Weights of a small image captioner.
Model: encoder arch vit, encoder norm layernorm, encoder moe top_k, encoder layers 8, decoder width 256.
Rows from block 3 of the text decoder, named by matrix and row number. Rows with one number belong to one attention dimension. Each number is 128 + 32 x the weight over its row's rms, rounded and kept within 0 to 255. All counts start at 0. After the name is the row's rms in percent of the matrix's.
# q: attention query (decoder.blocks.3.attn.q.weight, 256x256), inputs 0-85
# k: attention key (decoder.blocks.3.attn.k.weight, 256x256), inputs 0-85
q.170 097 [106  73 111 147  78 107 163  96  91 143 140  92 137 186 127 110 159 190  99 136 144  96 141 101 105 171 114 135 140 161 174 100 107 111 142  87 165 137  88  74 146  97  99 159 168 120 173 152 143 102 106 182 149 116 162 159 127 107 151 185  73 121 116 170 148 139  96 124 130 120 140 125 119 131 148  83 134 155 119 171 209  91  90 158 141  67]
k.170 098 [157 137 105 105 123 127  62 164 149 101  77 133  91 155  69 126 123 116 145 121  88  79 160  77 154 164 106 174 122 120 172 227  70 146 147 165 122 139  82 215  98 149 148  80 121 118  85 175 134 150 165  91 117 201 111 128 165 157 124 142 152 155  93 148 113 117 188 131 110 164 142 125 118  68 101 101 147 142 147 124 120 128 101 167 104 172]
q.171 104 [151  84 164 166 114 160 149 117 105 102  74 106 121 148 168  86 135 129 134 166 126 194  77 145 111 144 125  88 105 128 111 145 167 118  91 111 132 124  67 112 142 122 132 188 151 124 104 115  99 183 150 118 113 121 166 145 110 122 171 146 108 178 134 154 143 189 109 136 138 157  77 177 114 153 128 121 134 134 102 107 125 165  74 131  74 120]
k.171 103 [151 120  78 170 117 116 165 135 159 159 114 120 150 110 141 107 133 154 135 160 110  53 168 141  82 193 160 120 164 124 168 122 103 214 132 104 113 174  82 165 141 156 111 106 144 154 130 161 144 114 138 163 146 143 140 102  92 165 129 132 175 108  92 158 128  43 178 140 100 146 140 100 118 103 105 186 180 109 110 159 124  66 152 136 165 140]
q.172 100 [141 151 158  91 130 171 176 129  98 124 177 182 127 136 144 126 148 131 107 114 163 127  88  89 119 183 117  87 196  91 107 121 119 172  68 106 133 174 108 148 146 115 129 125 125 147 104 154 152 117 110  93  91 127 168 119 157 144 115 206  54 108  73 151 138 194  92 117  77  92 135 179 126  88  99 136 187 159 140 140 139 164 147 137 128 114]
k.172 103 [141 126 110 159  84  99  93 139 184 155 126 161 118 188 104 138 105 115 162  94 111 108  93 100 127 145 122  51 136 117 203 106 118 130 196 123  59 166 131 188 162 146 104 139  82  76  73 190  81 137  59 183 163 105  78 122 162  90 147 134 131 133 122 117 168  97  90 116 179 134  55 149 184  42 136 120 157 150  92 141 153 105  98 119 167 139]
q.173 091 [126  73 131 154 127 165  90 106 157  86 167 110 118 141 124 106 100 146 151 165  98 127 160  95 153  97 118 125 133 109 137 143 132  98  47 148 130 164  98  96 105 104 116 167 135 128 144 127 108 145 144 162 121  79 176 139 178 128  91 140 116 185 110 108 139 136  91 149 123 111 183 132 167 166 136 210 141 138 129 157  67 156 151  89 101 156]
k.173 096 [154 120 129 142 132  63 145 116 145 133 130 177 133  93  80 158 127 131 180 159 196 152  38 151 153 141 163 169 112 127 151 156 200 161  53 113 107  97 112 141 107 120 176 156  58 115 160  98 102 141  96  97 160 136 161  96  70 167 132  78 108  98 141 126  56 143 127 130 156  82 112 145 151 124 106 105 197 126 145 132 163 147 156  69  96 138]
q.174 101 [170 105 155 123 100 114 123  96 103  96 145 159 136 129 112 133 111 150 129 171 206 164 124 131 110  86  99 101 111  92 143  98 131 146 161  87 141 131 106 141 150 164 140 115 106  68 159  65  80 122  87 148 151  88  83 139  96 163 164 153  71 140 115 173 103 163 145 117 138 156 106 161 126 144 175 127 140  99 165 159 133 143 113  81  70 147]
k.174 102 [147 147 151 139 148 121 139  91 103 181  79 139 121 144 112  83 139  68 109 116 115  47 126 114 125 136 171 136 190 154 149 171  96 104  80 185 127 123  87 113 161 155 116  94 117 171  95 130  52 104 155  83  79 100 111 125 134 128 123 109 166 141  89  97 137 133 146 163 107 101  99 139 136 107 165 105 150 108 128 100 170 117 207 176 136 146]
q.175 104 [198  77  95  47 144 100  98 102 122 206 113 138 148 134 165 156 169 164 108 124 151 111 158 131  67 127 158 130 128 113 109 112 162 116 118 142 126  69 121 108  96 129  84  82 134 151 114 120 134 146 141 193  68 167  82 126 151  94 138 174 134  81 167 114 121 118 130 118 120 109 150 200 126 105  89 141 163 134 148 157 150 143  98 169 101 161]
k.175 104 [178  76 127 132 102 143 183 165 174 187 133 132 134 189 129 136 133  97 142 173 105 142 126  77 141  40 171 173 162 178 169 131  90  88 117  89  80 131 140 171 122 101 140 108 181 124  92 136 160 151 144 133 165  78 145  90 120 159 106 137 105 114 110  82  95 142 119 171 130 134 146  83  99 127 123 162 140  90 133 128  64 182  89 124  18 148]
q.176 099 [ 86 105 172 181 102  80 142  73 131 119 157 110  88 162 126 157  68 127 119 145 172  77 123 133 146 187 104 141 133 215 134 166 128  97  61 135 132 169 101  80  84 147 117 103 122 122 148 103 146 140 123 150 162  86  14  96 122 112 146 147 123  83  68 137 155 113 119  90  96 163 124 111 105 153 151  85 167 146 130 176 101  71 151  70 134  95]
k.176 102 [134 112 113 155  73 175  95 196  96 107  98 190 159 100 143 113 134 162 104 167 112 170 142 109 124 112 152 108 141  85 104 163 155 118 145 157 155  50  80 144 138 134 133  94 147 123 123 112 107 149 108 154 146 116 110 154 156 158 124  64 116 143 141  37 146 169 164  50 125  92  87 111 153 137 167 134 164  81 157 163 128 174  99 111  96 136]
q.177 103 [ 58 111  92 133 103  98  76 130 113  92 102 147  61 117 129 135  68 105  97 112  97 163 117 142 151 102 167 127 112 116  87 117 101 170 149 110 212 143 142 148 104 122  82 117 164 116 141 112 123 111 157 119 101  95 115 115 115 158 183 154 115 145 137 118 141 125 128 108 185 104 175 163 183 124  93  96 114 118 165 104 198 150 126 172 118 170]
k.177 107 [124 145 156  77 125 187 221 110 128 157 144 116 152 159 135 113 134 143 134 129  66  68 161 109 176 135 106 128 114 187 108 110  70 110 121 124 113 101 129 174  73 121 114 105 151 144 186 124 126 122  91 119 146 211 127 115 170  90 125 136  99 131 149 122 147 165 107  72 159  97 113  86 117  29 178 177 145 125 100  90 152 135 127 110 141 167]
q.178 102 [109 149 164 104  75 118 162 112 133  93 170 100 117 124 110 151  96 129 173 142 139 112 108  91 161 158 152 179  57 147 167  84 106 145 132 135 159 161 137 135 186 163 155 108 106 158 113 126 129  88 107 158 155 161  82 146 139 107 114  85 100  72 153 154 143 145 166  63 202 105 148  73  95 104 154 112 160 125 139 131  67 139  87 148  62 203]
k.178 102 [103  95  97 137 160 169 136 133 133 155 156 132 142  93 120 144  77 164  95 137 116 163 165 147 167 135 113  96 108 156  87 121 115 131  72  85 147 122  95 133 127  91  96 150 108 155 135  83 118 123 179 141 143 153 105 146 167 158 128  86 118 103 130 117 155 107 131 118 102 125  74  73 121 178 109 130 117  77 148 165 120 104 116 164 162  97]
q.179 097 [ 48 127  69 106 157 130 131 110 177 134 117 174  89 134 207  93 159 139 157 158 140  54 123 106  93 133 120 174  74 132 130  84 111  94 139 124 126 108 135 113 182 180 118 132 142 195 125 132  77 123 109 115 118 165 104 111 167 161 197 136 122  96 125 124 127 147 129 117  93  54 180  68 147 171 106 178 180 121 133 126 112 123 118 147 110 122]
k.179 096 [146 130 156 104 175 162 113  99  85 160 157 122 163  55  59  94 127 149  89  96 139 140 115 120 145 161 144 113 138 138  92 101  76 137 102 136 103 132 149  99 117 116 106 106 138 156 136 134 111 132 152 186  80 185 172  84 140 195  88 155  95 160  72 144  74 112 174 157 129 126 115 132 142 108 150 125 134 112  98 125 167 158 122 158 101 122]
q.180 094 [132 120 107  60 201 128 110  80 160  91 123 169 128 180 119 104 116 124  34 174 120 166 196  95 125 159 139 154 167  91 130 156 110  77 148 166 120 126 164  72 137 114 137  68 137 113  99 137 124 101 107 115 127 171 111 139 122 179 129 126 157 158 117 131  97 152 119 124 108 135 109 154  87 158 150  94  97 164  87 151  71 180 126  82 102 141]
k.180 095 [ 98 122 154  94 134 127 126 162 157 165  71  76 161 133  73  72 160  75 193 129 175 124  82 127 119 152  97  94 101 183 117 161 137 145 119 123 119 155 141 120 129 128  62 143 106 152 178 124  82 215 126 142 137 170 117  97 192 149 139 117 160  82 160  87 140 149  93 125 139 109 145  95 172 161 138  99 164  67 204 125 131 110 106 135  96 131]
q.181 103 [160  97 151 104 111 107 175 105 196 128 130 159 160 172 172 121  70 185 131 102 120 125 142 162 139 121 178 120 153 119 197 101  88  73 108 197 150 172  93  37 186 166 169 127 144 159 158 146 150 107 107  93  99 143 149 132 102 126 125  51 189 146 146  85 143 132 111  86 134  95 114 102 102 101 177 115 148  92 123 176 116 164 144 103 124 105]
k.181 100 [ 86 133 130 166 124  72 114 172  95  91 163 162 207 114 107 152 155  66  91 162 148 111 150 182 136  54 155 101 128 117  62 115 124 165 146  92 179 153 151 126 129 136 166 105 158 164 132 100 140 140 146 119  58 167  86  79 150 101 102 128  79 118 113  95 154 127 164 167 114 151 175 177 123 121 107 109 116 172 165 142 153 144  71 114  65 171]
q.182 101 [141 141 144 109 115 115 133 185 127 161 149 144 151  86 104  92 127 188 144 120 111 199 110 179 161 146 133 115 181  82 101  94 109 128 142  95  54 124 136 104 115 131 126  98 121 189 145 124 116 158 134 115 157 103 114 140 125 150  85 101  98 153 156 117 194 128 130  68 143 152  84 160 115 122 108 102 112  90  87 177 106  74  91 133  98 198]
k.182 101 [116 101 132  51 126 120 110  83 111 133 166 142 141 159 149  82 108 110 110 104 129 134 168 189 123 105 119 139 141 177 154 145 131 184 174 136 172 131  72 124 180 137 138 174 146 108 159 129 127 125 120 133  89 114 135  91 124  98 121 188 149 157  84 125 154  99  86 160 131 149 136 156 211 109 106 123 127 117 132  78 146 195 184  75 106 129]
q.183 095 [ 92 108 177 122 124 124 165 126 181 156 155 112  85 132 143 121  83  89 129 112 149  66 147 159 111 102 116 163 127 197  53 107 151 123  86 129 115 190 114 126 133 140 136 134 143 107 109 139 158 206  66 111  87 140 179 153 144  84 123 157 138 175 128 165 106 136 134 161 166 134 163 149 104 166 122 155 110 127  80 117 109 180 186  94 129 121]
k.183 093 [140 182 114 120 140 144 146  82 109  63  39 137 137 109  66 119 113 160 130 136 105 159 145 200  94 151 103 163 104  88 147 107 158 119 145 144 118 107 124 103  92 122  62 122 140  84  87 146 137 140  87 128 161 138  78 137 100 171  34 180 123 143 155 152 122 112 130  97 100  89  77 115 120 122 195 127 111 142 127 138 163 151  97 127 124 180]
q.184 095 [128  89 111 112  83  88  82 159 171  95 168 103  78 168 151 137 119  88  61 121 111 110 151 129 127   6 112 102 112 165 117 151  79 112 142 150 117 112 172 161 128 176 111 118 112 117 151 118 135 138 101 171 123 123  85 110 188 146 160 117 111 139 125 163 157 117  65 186  93 182 111 124  89  91  78 113 108 141 160 155 108 145 136 130  86 176]
k.184 095 [116 127 154 131 152 101 128 117 131 153 142 107 123  95 103 120 128 152 133 137 122 108 106 111 140 171  95  83 130  90 102  90 120 153 116 102 197 143  70  92 116 134 143 159 174 125 109 124 131 107  70 116 156 182 191  78 141 134 130 165  94 162 136 144 128 105 118 112 133  88 151  97 134 142 138 109 146 180 167 100  91 205 128 161  92 147]
q.185 097 [102 116 114 154 165 146 135 126 128 134 142 115  71 152 149 152 132 109 137 122 126 159 110 139 106 128 147 137  70 179 110 120 150 141  83 140 156  61  94 170 123 118  97 154 118  48 105 138 100  95 157  93  73 134 110 147 187 130 137 163 101 158 135 141 147  82 120  61 152 104 180  86  91 110 150  64 142  96 106 160 132 130 174  85  91 112]
k.185 094 [177 115 140 140 123 170  83 103 114 148  77  99 118 134  91 118 129 121 149 146 154 127 170 121 166 141 114 142 132 116  96 149  91 110 166 136  76 137  81 160 170 106 161 156 112 173 139 116 156 170 137 156 115 124 163 156 153 127  22 112 134 184 115  72 110 100 109 135 155 163  68 126 161 129 122 123 138 170 110 108  83 157 160 152  82 108]
q.186 102 [ 95  67 128 118 101 215 133 179 110 119  86 103 117 125 201 153 101 176  82  76 151 138  89 177 121 158 107 123  89 147 166  72  82 160 127 106 117 140 102 138 127 127 170 165 132 101  81 158 140 158 156 196 124 120 113 148 153 159  89 152 187 150 154 170  34 112  90 144 160  98 148  94  90 161 140 111  49 163 105 128  93 159 158 141  83 136]
k.186 095 [113 130 147 105 130 126 136  95 114 130  64  65 105  80 148 101 132  94  78 136 174 162 139 116 153 140  69 143 181 158 161 179 156 201 159 116 123 117  48 114 120  54 157 108 136  72 108  99 142 135 227  66 139 128 194 136 118  83  88 128  55  42 189 133 181 120 126 156  95 128 139 173  93 110 149 191  77 122 164 151 129 118  79 139 152 183]
q.187 103 [149 196 161 119 144 111  76  88 172 102 168 176 115 110 114 108 167  96 208 137 120 152  93 122 129 107  98 144 124 140 104  54 167 118 130  87 182 128 131 115 113 111 132  74 157 118 106 106 174  99 113 180 144 138 104 137 162 193 120 131 140 128 165  70 124 125 144 165 123 142 148 103  83 143 147 151 133 136 124 167  88 189 203 124  98 175]
k.187 103 [166 132 103 101 113  98 155 158 109 120 106 114 171  95 156  80 130 122  91  98 132 101 110 142 167 165 101 108 115 169  70 131 181 125 104  61  80 109 149 124 113  81 154 114 141 130 129 115 124 181 130 132 169 136 100 128 104 164 124 118 137  97 190 131 150 122 139 171 176 123 110 177  85 147 103 162 133  81  73 154 102 116 127 134 116 129]
q.188 097 [141 144 140 136 112 178  93 131 117  91 116  75 193 108 143 154 110  98 116 150 150 139 124 129 156 136  89 116 116 113  82 136 149 159 155 147  66 170 165 119 107 146 108  96 144 159 141 167 141 129 118 119  46 100 139  93 126 123 132 132  82  91 120 157 148 161 106 104 136 129 162 150  91  74 152 101 173  74  85  89 136 122 111 127 132 137]
k.188 099 [ 85 129 179 163 109  78 114 107 103 187  78 170 174 137 141  86 140 136 150 126 143  86  62 116 134 148 116  88 116 127 148 121 138 111  98  94 150 186  80 152 124 139 114 124 101 111 199 145 106 139 130 105 138 104 124 104 117 118 182 147 121 109 143 157  83 100 109 149 118 120  97 124 167 136  81  81  71 127 152 178  68 164 120 130  81  41]
q.189 105 [ 74 107 145 187 181 152 172 122 109 126  97 191 167 158 112 103 138 179 102 149 126 100  90 109  91 159 139 154 105 144  84 164 114  84  79 102 143 128 195 158 126 145  97 161 148 105 117 138 150 208 162 135 115 126 139  88 112 183 158 103 121 142 137 129 137 108 119  99 165  84 145  74 191  46 176  94 136 129  74 136  94 120 148 145  78 153]
k.189 103 [129 184 138 113 129 130  94  81  89 180 145 109 132 140 146 176 164  82  78 136  92  87 156  83 137 101  93 115 110 141 119 156 141 122 202 137 178 117 120 140  98  35 134 150 121  64 137 123 121 123 133 104 133 142 165 100 154 123 172  61  96 121 135 151 128 111  68 125 169 128 114 180  89  92  97 109 151  78 123 122 117  98 147 153 168 120]
q.190 101 [105 158  86 163 147 112 142 122 148 125  94 134 149 167 148 131  68 132 104 136 150 178 138 109 137 130 195 123  96 122 102  69 106 120  98 130 152  78 111 131 137 135 156 128 150  69 114 118  82 151 156 166 124  83 145 129 146 106 133 127  89  98  99  83 177 141 184 122 160 151 113 122 128 157 128 122  93 105  70 149 152 178 101 128 186  89]
k.190 101 [104 122  56 152 140 115 127 107 184  93 118  58 122 121 143 140 139 131 179  96 132 110 127 115 117 105  91 139 195 176 105 131  98 156 153 152 162 150 121 117 166 122 181 130 159 172 100 165 194  74 182  99 118 113 126 156 142  77 145  42  82 163 124 132 143 125 102 139 152  62  74  99  97 120 101 169  90 155 142  89 103 137  98 152 142 131]
q.191 099 [158 143 107 168 137  83 108 135 103 133 106 131 100 127 112 148 162 172 140 106 125 128  60 142 166 145 124 114 142 157 132 116 122  89 190 162  94  95 143  72  97 121 116 168 106 180 175 130 218 101 118 159 128 193 130 145 187 142 157 102 101 137 148 133 126 162 150 138 124 126  92 154 124 124 243 158 120 131 140 104 119 114 215  51  73 185]
k.191 093 [139  83  64 167 131  67 142 122  76 164 160 108 109  95 156 100  93 156  49 226  69 162 122 158 104 118 141  70  99  91  92 109 145 120 105  87 118 144 151 148 141 138 147 126 129 127 144 108 160 157 143 114 117  59 133 108 178  85 132 158 147 172 111 134  84 118  74 140 121 120 104  55 143 183 179 107 154 138 154 122  99  97 138 117 186  67]
q.192 097 [138 172 174 101 144  44 139  70  85 124 151  66 168 130 180  61 174 109 149 117 156 118 109 130 142 138  65 191 132  89 162 137 155 121 101 112 144 130 139 173  83 153 168 108 106 134 125 111 149 140 129  79 197 154 114 156 142 169 137 147 107 166 130 169 155 176 125 124 110 112 108 174 149 100  88  73 168 117 106  83 111 119 168 136 125  88]
k.192 098 [ 92 100 133  57  44 205 182 134 163 135 130 103 122 116  81 172 138 141 158 143 138 181 138 102 170 167 121 117 147 188  65  70 172 146  57 170 139 134 145 154 136 147  90 148  91 148 170 121 135 137 214 131  97 156 105 154 119  42 177 122 113 125 112 112  73 168 153 134 135 132  53 113 146 115 105 142  35 104 148  81 161 143 137 102  92 151]
q.193 096 [128 106 128  98  93 134 147 154 146 122 117  82 113 126 131  93 188 114 176 167 196  94 185 121 152 102 153 159 170 129  90  93 117  82  81  99 116  88  84 162 109 139 107 195 102 134 137  99 147  96 158 102  95 129 130  77 114 100 145 125 149 100 156 148 102 105 141 168 145 165 171 117 121  97 153 153 131 104 115 149 137 132 102 124 165 143]
k.193 098 [164 186  91  96 152 124 133 122 134  67 101  97 117 129 155  96 165 194  84 135 126  95 158  89 155 148 168 131  71 113 131 128 146 141 113 158 108 145 188 138 100 106 127 120 114 127 156 221 153  90 187 123 125 142  93 191 127 169 127 106 137 119  99  90 113 115 164 118 148 152 146 107  68 130  94 112 175 144 138  77 147  93 130 133 157 129]
q.194 110 [133 143  81 185 121 145 192 118  63 100 153 159 130  75 121 116  56 130  98 142 135 157  83 160 139 118 165  90  97 114  94  81 131 183 112 111 172 159 109  65 152 154 151 146 134 165 135 160  52 162 138  75  74 198 146 134 164 125  99  97  95 136 104 122  84  88 141 150 142 154 114 143 120 137 122 144 172 136 138 128  90 134 111 170  59 133]
k.194 106 [ 99  87 126 111 125 150 134 121 175 144 137 153 126  58 223 179  62  61 113  80  94 111 112 167 117 142 109 155 159 123 131  90 104  72 156 111 185 115 182 118  94 109 155 115 139  24 152  73 129 140 149 117 124  82  91 130 130 115  83 116 180 136 153 129 130  88 140 102 151 116 132 156  92 137  88 147 124 165  87 118 187 152  49 106 191 128]
q.195 103 [105 139 143 125 162  85  82 129 121 116 168 126 126 111 139  82 140  87 112 151 175 116 177 168 109  86  91  79 148 159 135  77 142 123 135 216 126 139  95 165  58 102 137 121 120 139  84  91 136 119 134 108  97 109 137 106 138 104 147 175 108 152 162 125  98 125 155 137  43  67 150 132  83 121 158 156 155 152  56  99 112  91 163  55 171 164]
k.195 101 [110  97 164 125 101 149 163 148 104 190 141  68 139 176  84 196  89 165 150 142 167 155 134 119 123 168 145 113  88 129  76  98 150 162 129 126  85 170 124 195 111 179 104  97 129 119  86  61  60  82  89 141 171 128 108 133 131 141 164 100  90 163 126 132 106 129 103 104 109  81 172 122 111 122 147 152 140 137 159 109 100 118 113  90 175  46]
q.196 103 [142  49 173 226 185 125 146  98 141 172 125  85 163 107 134 108  77 110 104 125 106 135 163 132 152  60 128 115  95 132 132 120 140 132 135 136 108 104 148 131 139 110 158 125  92 127 171  97 138 116  89  77 201 112  84  98 169 105 149 158 129 132 162  60 104 119 140 141 150  90 145 197 150 121 176  90  82 151 184 138 179 138 120 149 179 132]
k.196 105 [138 101 110 130 112 101 121 108 102 103 124 151 117 110 155 150 109 127 113 125 108  91 140 152 112 104 129 135 169 121 108 118 165 176 139 128  83 137 205 141 111 175  97 112  95 147 144 149 149 121 130 175  65 100 112 153 126 125  68 167 199 101 149 131 177  82  85  57 101 113 101 103 112 103  80 141 144  94 132 120 143 143 149 150 146 127]
q.197 098 [175  93 109 123 108 141 136 135 139 140 117  78 141 132 112 148 146 140 126 112 139 106 107  92 167 132 130 115  93 151  78 112  56 166 125 130  80 170 153 131 148  99  96  96  60 154 146 174 125 104  80 168 201 116  86 161 146 141 158 148 171 144 115 128 129 164 160 117  88 180 150  73 160 123 121 169  84 103 167 153 183 139 103 168  80 116]
k.197 095 [160 117 128 145  94 180 114 120 103  89 140 151 165  98 174  98 102 124  63 115 140 145 111 140 127 147 129 112 138  96 142 144 144 144  93  94 155 145 100 133 133 124 143 121 163 139 132 183 169 148 142 106  91 157  78 135 151 111 141 194 189  84 141 141 122 170 142 138 172 141  94 166 106 145 158 109 176  98  90 164  45 116 137  84 108 150]
q.198 099 [ 89 164 133 188  94 142 151 184 171 138 122 161 109  87  69 106  63 118 134 163  61 144 148 144 123 205 111 139 120 120 105  90  75 121 156  45 165 143 140 121 121 129 126 183  86 105  61 117  80  96 135  95 153 125  98 102 165 125 170 105 137 107 166 135 131 130 109  70 135 146 165 187 111 114 123 120 132 127  97  86 145 152 125 118 108 135]
k.198 098 [105  94 165 108  61 167 116  68 183 103  79 152 143 103 147  91 145 206 134 142 107 135 137 138 114 117 169  91 154 100 161  91 154 105 140 111 161 162 131 170 166 126 129 131 132  99  98 151 121 216 146  68 192 119 168 145 157  97 136 126 157  92 149  84 101 149 190  90 139 151 111  79  94 130 122 100 113  91 100 154 125 103 129 171 139 121]
q.199 106 [ 97 100 118 113  97 132 170 150 131 129 148 116  80 121  99 127 132 128 122  87 130 124 155 141 191 157 139 109  77 148 129 106  67  94 160 175 170 171 150 104  96 118 177 178 190 192 199 122 163 138 145 150 121  58 128 174  77 131 103 129 115  59 144  90 143 129 133  79 138  97 140 125 159  91 160 125 149 137 179 111 197 139 132 181  53 140]
k.199 102 [ 63 197 144 139 103 200  95 123  62 134 123 120 125 187 167 127 102 114 111 115  90 148  99 108 181 148 124  58  94 133  95 119 134 144 116 125 127 139 172 115 138 125 198  89 206 139 149 132 128 108 138  85 185 103 105 111 140 133 130 126 119 134 144 151  97 148 136 156  96 114 126 132 125 149 101 141 125  92 143 135 143 156 133  94 148 158]
q.200 099 [180 153 188  76 113 178 139 113 148 118 139  89 204 177 134 130 126 126  97  55 145  90  71 139 153 158 109 107 116 125 105 173  94 182 106 110 123 123  81 209  97 200 147  81 126  97 136 162 129  93 127  93 187 202 147 132 100 179 134 108 144  97 101 190 132 146 109  93 116 117  90 140 182 144 120  91 166 178 136 119 138 144 120 183 142 125]
k.200 101 [125  91 174 113 135  97 147  95 110  88 119 151 121  96 133 149 151 124 148 149 151 193  96 129 127 204 137 108 105  86 133 110 141 122 101 121 126 152 151 107  87 142  70 135 121 160 151  61 109 121 123 132 113  73 141 105  91  82 177 103 111 137 123 166 183 154 169  89 110 143 101 156  87 139  71 144 127 133 183  98 124  86 152  70 133 185]
q.201 098 [105 155  94 120 159 176  96 114 100 103 111  78 102 113  98  90 133 132 163 137 115 138 141  91  83 137 136 103 143 102 100 157 143 112 105  72 136 150 183 163 109 174  70 133 129 177 179  75 154 110 155 120 140 120 126 160 128 161 181  69  98 124 140  65 122  76 111  86  94 106 139  82 133 156 154 131  85 125 147 104 133 150 159  71 122  96]
k.201 099 [ 99 105 165 153 133 158  58 120 133 132 148  96  91 129 130 135  97 178 153 158 118  93 200 104 124 102  98 115 140 128 135  73 113 107 176 113 205  77  79 145 124 146 132  69  96 150 167  58 145 105 163 144 147 170  54 143  99 154 125 156 109 148 108 130 171  96 137 156 212 158 101  84  59 151 165 101 147 149  59 166 179 103 133  62 177 111]
q.202 109 [124 176 185 146 117 127  92 143 123 128 147  84  94 177  46 119 113  98 135  94  81 193  97  99 146 110 115  97  71 172 149 183 167 158 137 136  79 127 163 184 109 143 172 146 134 120 100 133 140 132 143 118 120 147  90 142 114  44 126 151  89 135  99 126  30 124  83 156 131 123 107  78 126  67 154  87 144 113 130 118 128 142 145  84 172 125]
k.202 109 [122 208 156 214 115 109 119 145 151 113 185 163  74 175 140  95 137 135 138 176 152 162 118 160 154 158 122 155 134 138 159  96 143 170 221 127  87 160 181 139  88 116  97 182 118 162  97 113 124 143 176 129 153  83 101 112 113 118  97 149 125  91  67 138 152  84  64  79  96 113 154  95 118 161  79 115 114  50 160  97 100 157 148 108 144 107]
q.203 107 [129 129 133 121 149 131 100 134  97  64 109 142 118 120 146 127  61 208 125 199 103  90 162 142 163 147 103  77 172 124 116 129 156 159  52 129 149 163 130  77 102 165 124 145 131 124 136 185 144  66 120 117 103 115 131 130 157 172 173 107 135  93 136 133 136 134 141 129 121 105 151 138 209 150 137 175 190 124 171 151 140 191  97 147 119  78]
k.203 107 [ 84 141  79 152  92  89 136  87  90  82 115  95 119  90 155 120 152 107 101  59  60 163 102  97 130  99 135 170 154 171 187 195 135 130  82 165  69 152 164 134 156 111 134 136 102 135 138  87 184 104 158 145 109 154 116 189  85 140  85 116 135  96  68 142 102 101 120 200 145  97 135 151 123 147 130 124 135 177 151 106 206  92 123 138 140 126]
q.204 099 [ 93  97 146 151 148 149 101 125 158 102 148 171 121  98 125 187 132 190 117 102 196 125 191 134 154 155 128 139 156 159 173 134 166  85 113  75 100 123  82  91 124 128 108 125 108  46 179 178 116 118 145 146 148 120 175 122 119  68 165  99 142 141 130 126 106 106 150 131 161 120 105  76 147 147  69 158 130  97  98 109 155 121 105 190 183 119]
k.204 100 [ 95 124 118 182 113  78  56  85 104 152 112 125 101 145 152 122  86 119 146 116 121 168 208 122  94  26 132 104 129 139 152  82 117 151 141 127 145 113 153 191 169 166 151 122 121 100 105 143 152 151 112 135  89 138 174 122 103 135 164 166 118 131 109 143  79  76 150 102 153 161 121 162 117 124 112 130  63  89 105 175 129 102 169 102 119 122]
q.205 099 [174 140 134 100 127 144 136 204 187 148 157 126 147 105 112 128 120 153 162  97  85 154 118 148 153 121 118  84  69 114 132 203 116  85  90  95 152 192 167  85 105 167  76 128 135 127 101 102 102 108 199 157 105 133 170 118 163 120 173 117 143 133 157  93 165 150 106 179 113 171  99 106 134  89 124 158 160 162  69 168 145 176 150 165 111 144]
k.205 101 [127 151 123 175 100 139  92 143  79 124 110  74 147 143 178 120 115 173  69 146 207 112 101 176 146 135 106 181 153 132  69 166 193 122 142 122 151 161 168 101 144 172 131 103 135 107 142  69  98 159 113 148 128 106 174 154  85 153 134 114 138 133  99 166  87 175 128  95 155 122 127  69 157 138  79 117 149 145  74  98 143 117 124 117 138 167]
q.206 105 [140 118 149 121  34 103  82 170  82  93 152 143 181 130 202  80 175 146 126 152  65 151 105 127 121 131 190 145 131 130 155  87 124 117 159 130 128 185 162  79 108 112 129 109 139 145 125 124 117 115 138  80 163 184  86 153 132 118 124 146 110 124 115  88 165 169 134 125 130 122  70  99 102 156 172 126 160 160 163 108 136 180 116 196 134 147]
k.206 102 [ 90 176  61 147  73 141 154  93 144 118  95  84 153 115 125 156  97 131  99 123 149 145 137 137 114 159 174 127 138 113 145 117 132 161  93  95 174 102 134 201 133 155 133  61 135 114 174 117 146 135 155 161 193 139 112 184 137 119 118  87  84 148 178 129 120 144 118 195 179 149 193 103 148 109  90 145 105 128  65  89 186 146  84 118 105 105]
q.207 105 [171  93 107 118 111 105 100  88 185 118 130  98  88 116  86 168 128 156 132 108  93 136 187  87 107 122 113 206 176 113 134 152 125 116 184 148 104 188  76 132  93  52 150 119 154 124 141 134 133 131 123 191 136 159 129 130  97 132 134 116 119 138 116 166 219 124 138 107 106 121 137 116 169 165 115 161 145 138  90 118 117 117 199 171 165 105]
k.207 104 [153 102 123 151 169 195 142 141 155 125 144 181 118 166 126 122 133 120 135 111 160  87 132  66 151 105  55  27 105 130 168 178 138 113 141 114 160 122 126 111 105 151 122 101 117 118 115 131 126 123 115 127 158 154 103  78 145 146 125 173 112 104 140 138  92 149 102 116 143 144 181  95 127  68 153 114  86  70  98 148 123 165 164 120 161 155]
q.208 103 [164 104 155 164 100 202 157 116 122  81 109 148 112 145  62  89 106  79 112 162 156 121 130  95 118 109 157 143  92 153 208 138  89 124 142 131 181  87 128 158 146  81  80  96 126 117 143 138 204 108  83 118 148  92 139 126 131 162 147  99 152 101 138 124 142 108 167 147 114 152 127 139 112 123 139 114 171 128 124 149 137  94  85 101  54 123]
k.208 099 [136 124 172 129 123 135  89 161 140 103 148 176 102  84  97 114 157 178 116 167 111 134 120 148  95 144 166 139 165 189 150 170 134 118 102  99 114  85 104 104 169 162 173 140 154 170 121 160 181 110 207 148 194 119  65  97 129 125 109 147 153 173 136 165 155 129 150 165 139 142 114 118 125 126 132 132 191 149 155 143 144 117 174  85  80 134]
q.209 099 [124 135 130  99 130 126 139  87 125 118 120 140  97 179 105 137  61  92 136 153 112 119  70 241 162  76 118 143  92 140  73 121 149 131 104  83 109 130  88  79 190 128 165  76 141  91 132 168 172 117  82 106 136 131  98 131 174 132 112 118 121 128 113  67 152 105 191 140 102  80 108 109 125 164 171 128 209 104  80 123  82 130 119 111  87 127]
k.209 096 [133 110  67 117  95 108 119  96 136 126 157 149 122  82 141 160  71 140 191  68 140 100 136 118 111 126 164  94 104 182 158 158 170 139 153 110 145 134 153 110 173 122 124 155 123 111 137  95 181  95 102 128 108 101 198  98 127 133 162 126 111 112 127 173 123 123  69 119 145 105 148 107 133 110 163 109 168 177  92 212 159 116 108 144 107 174]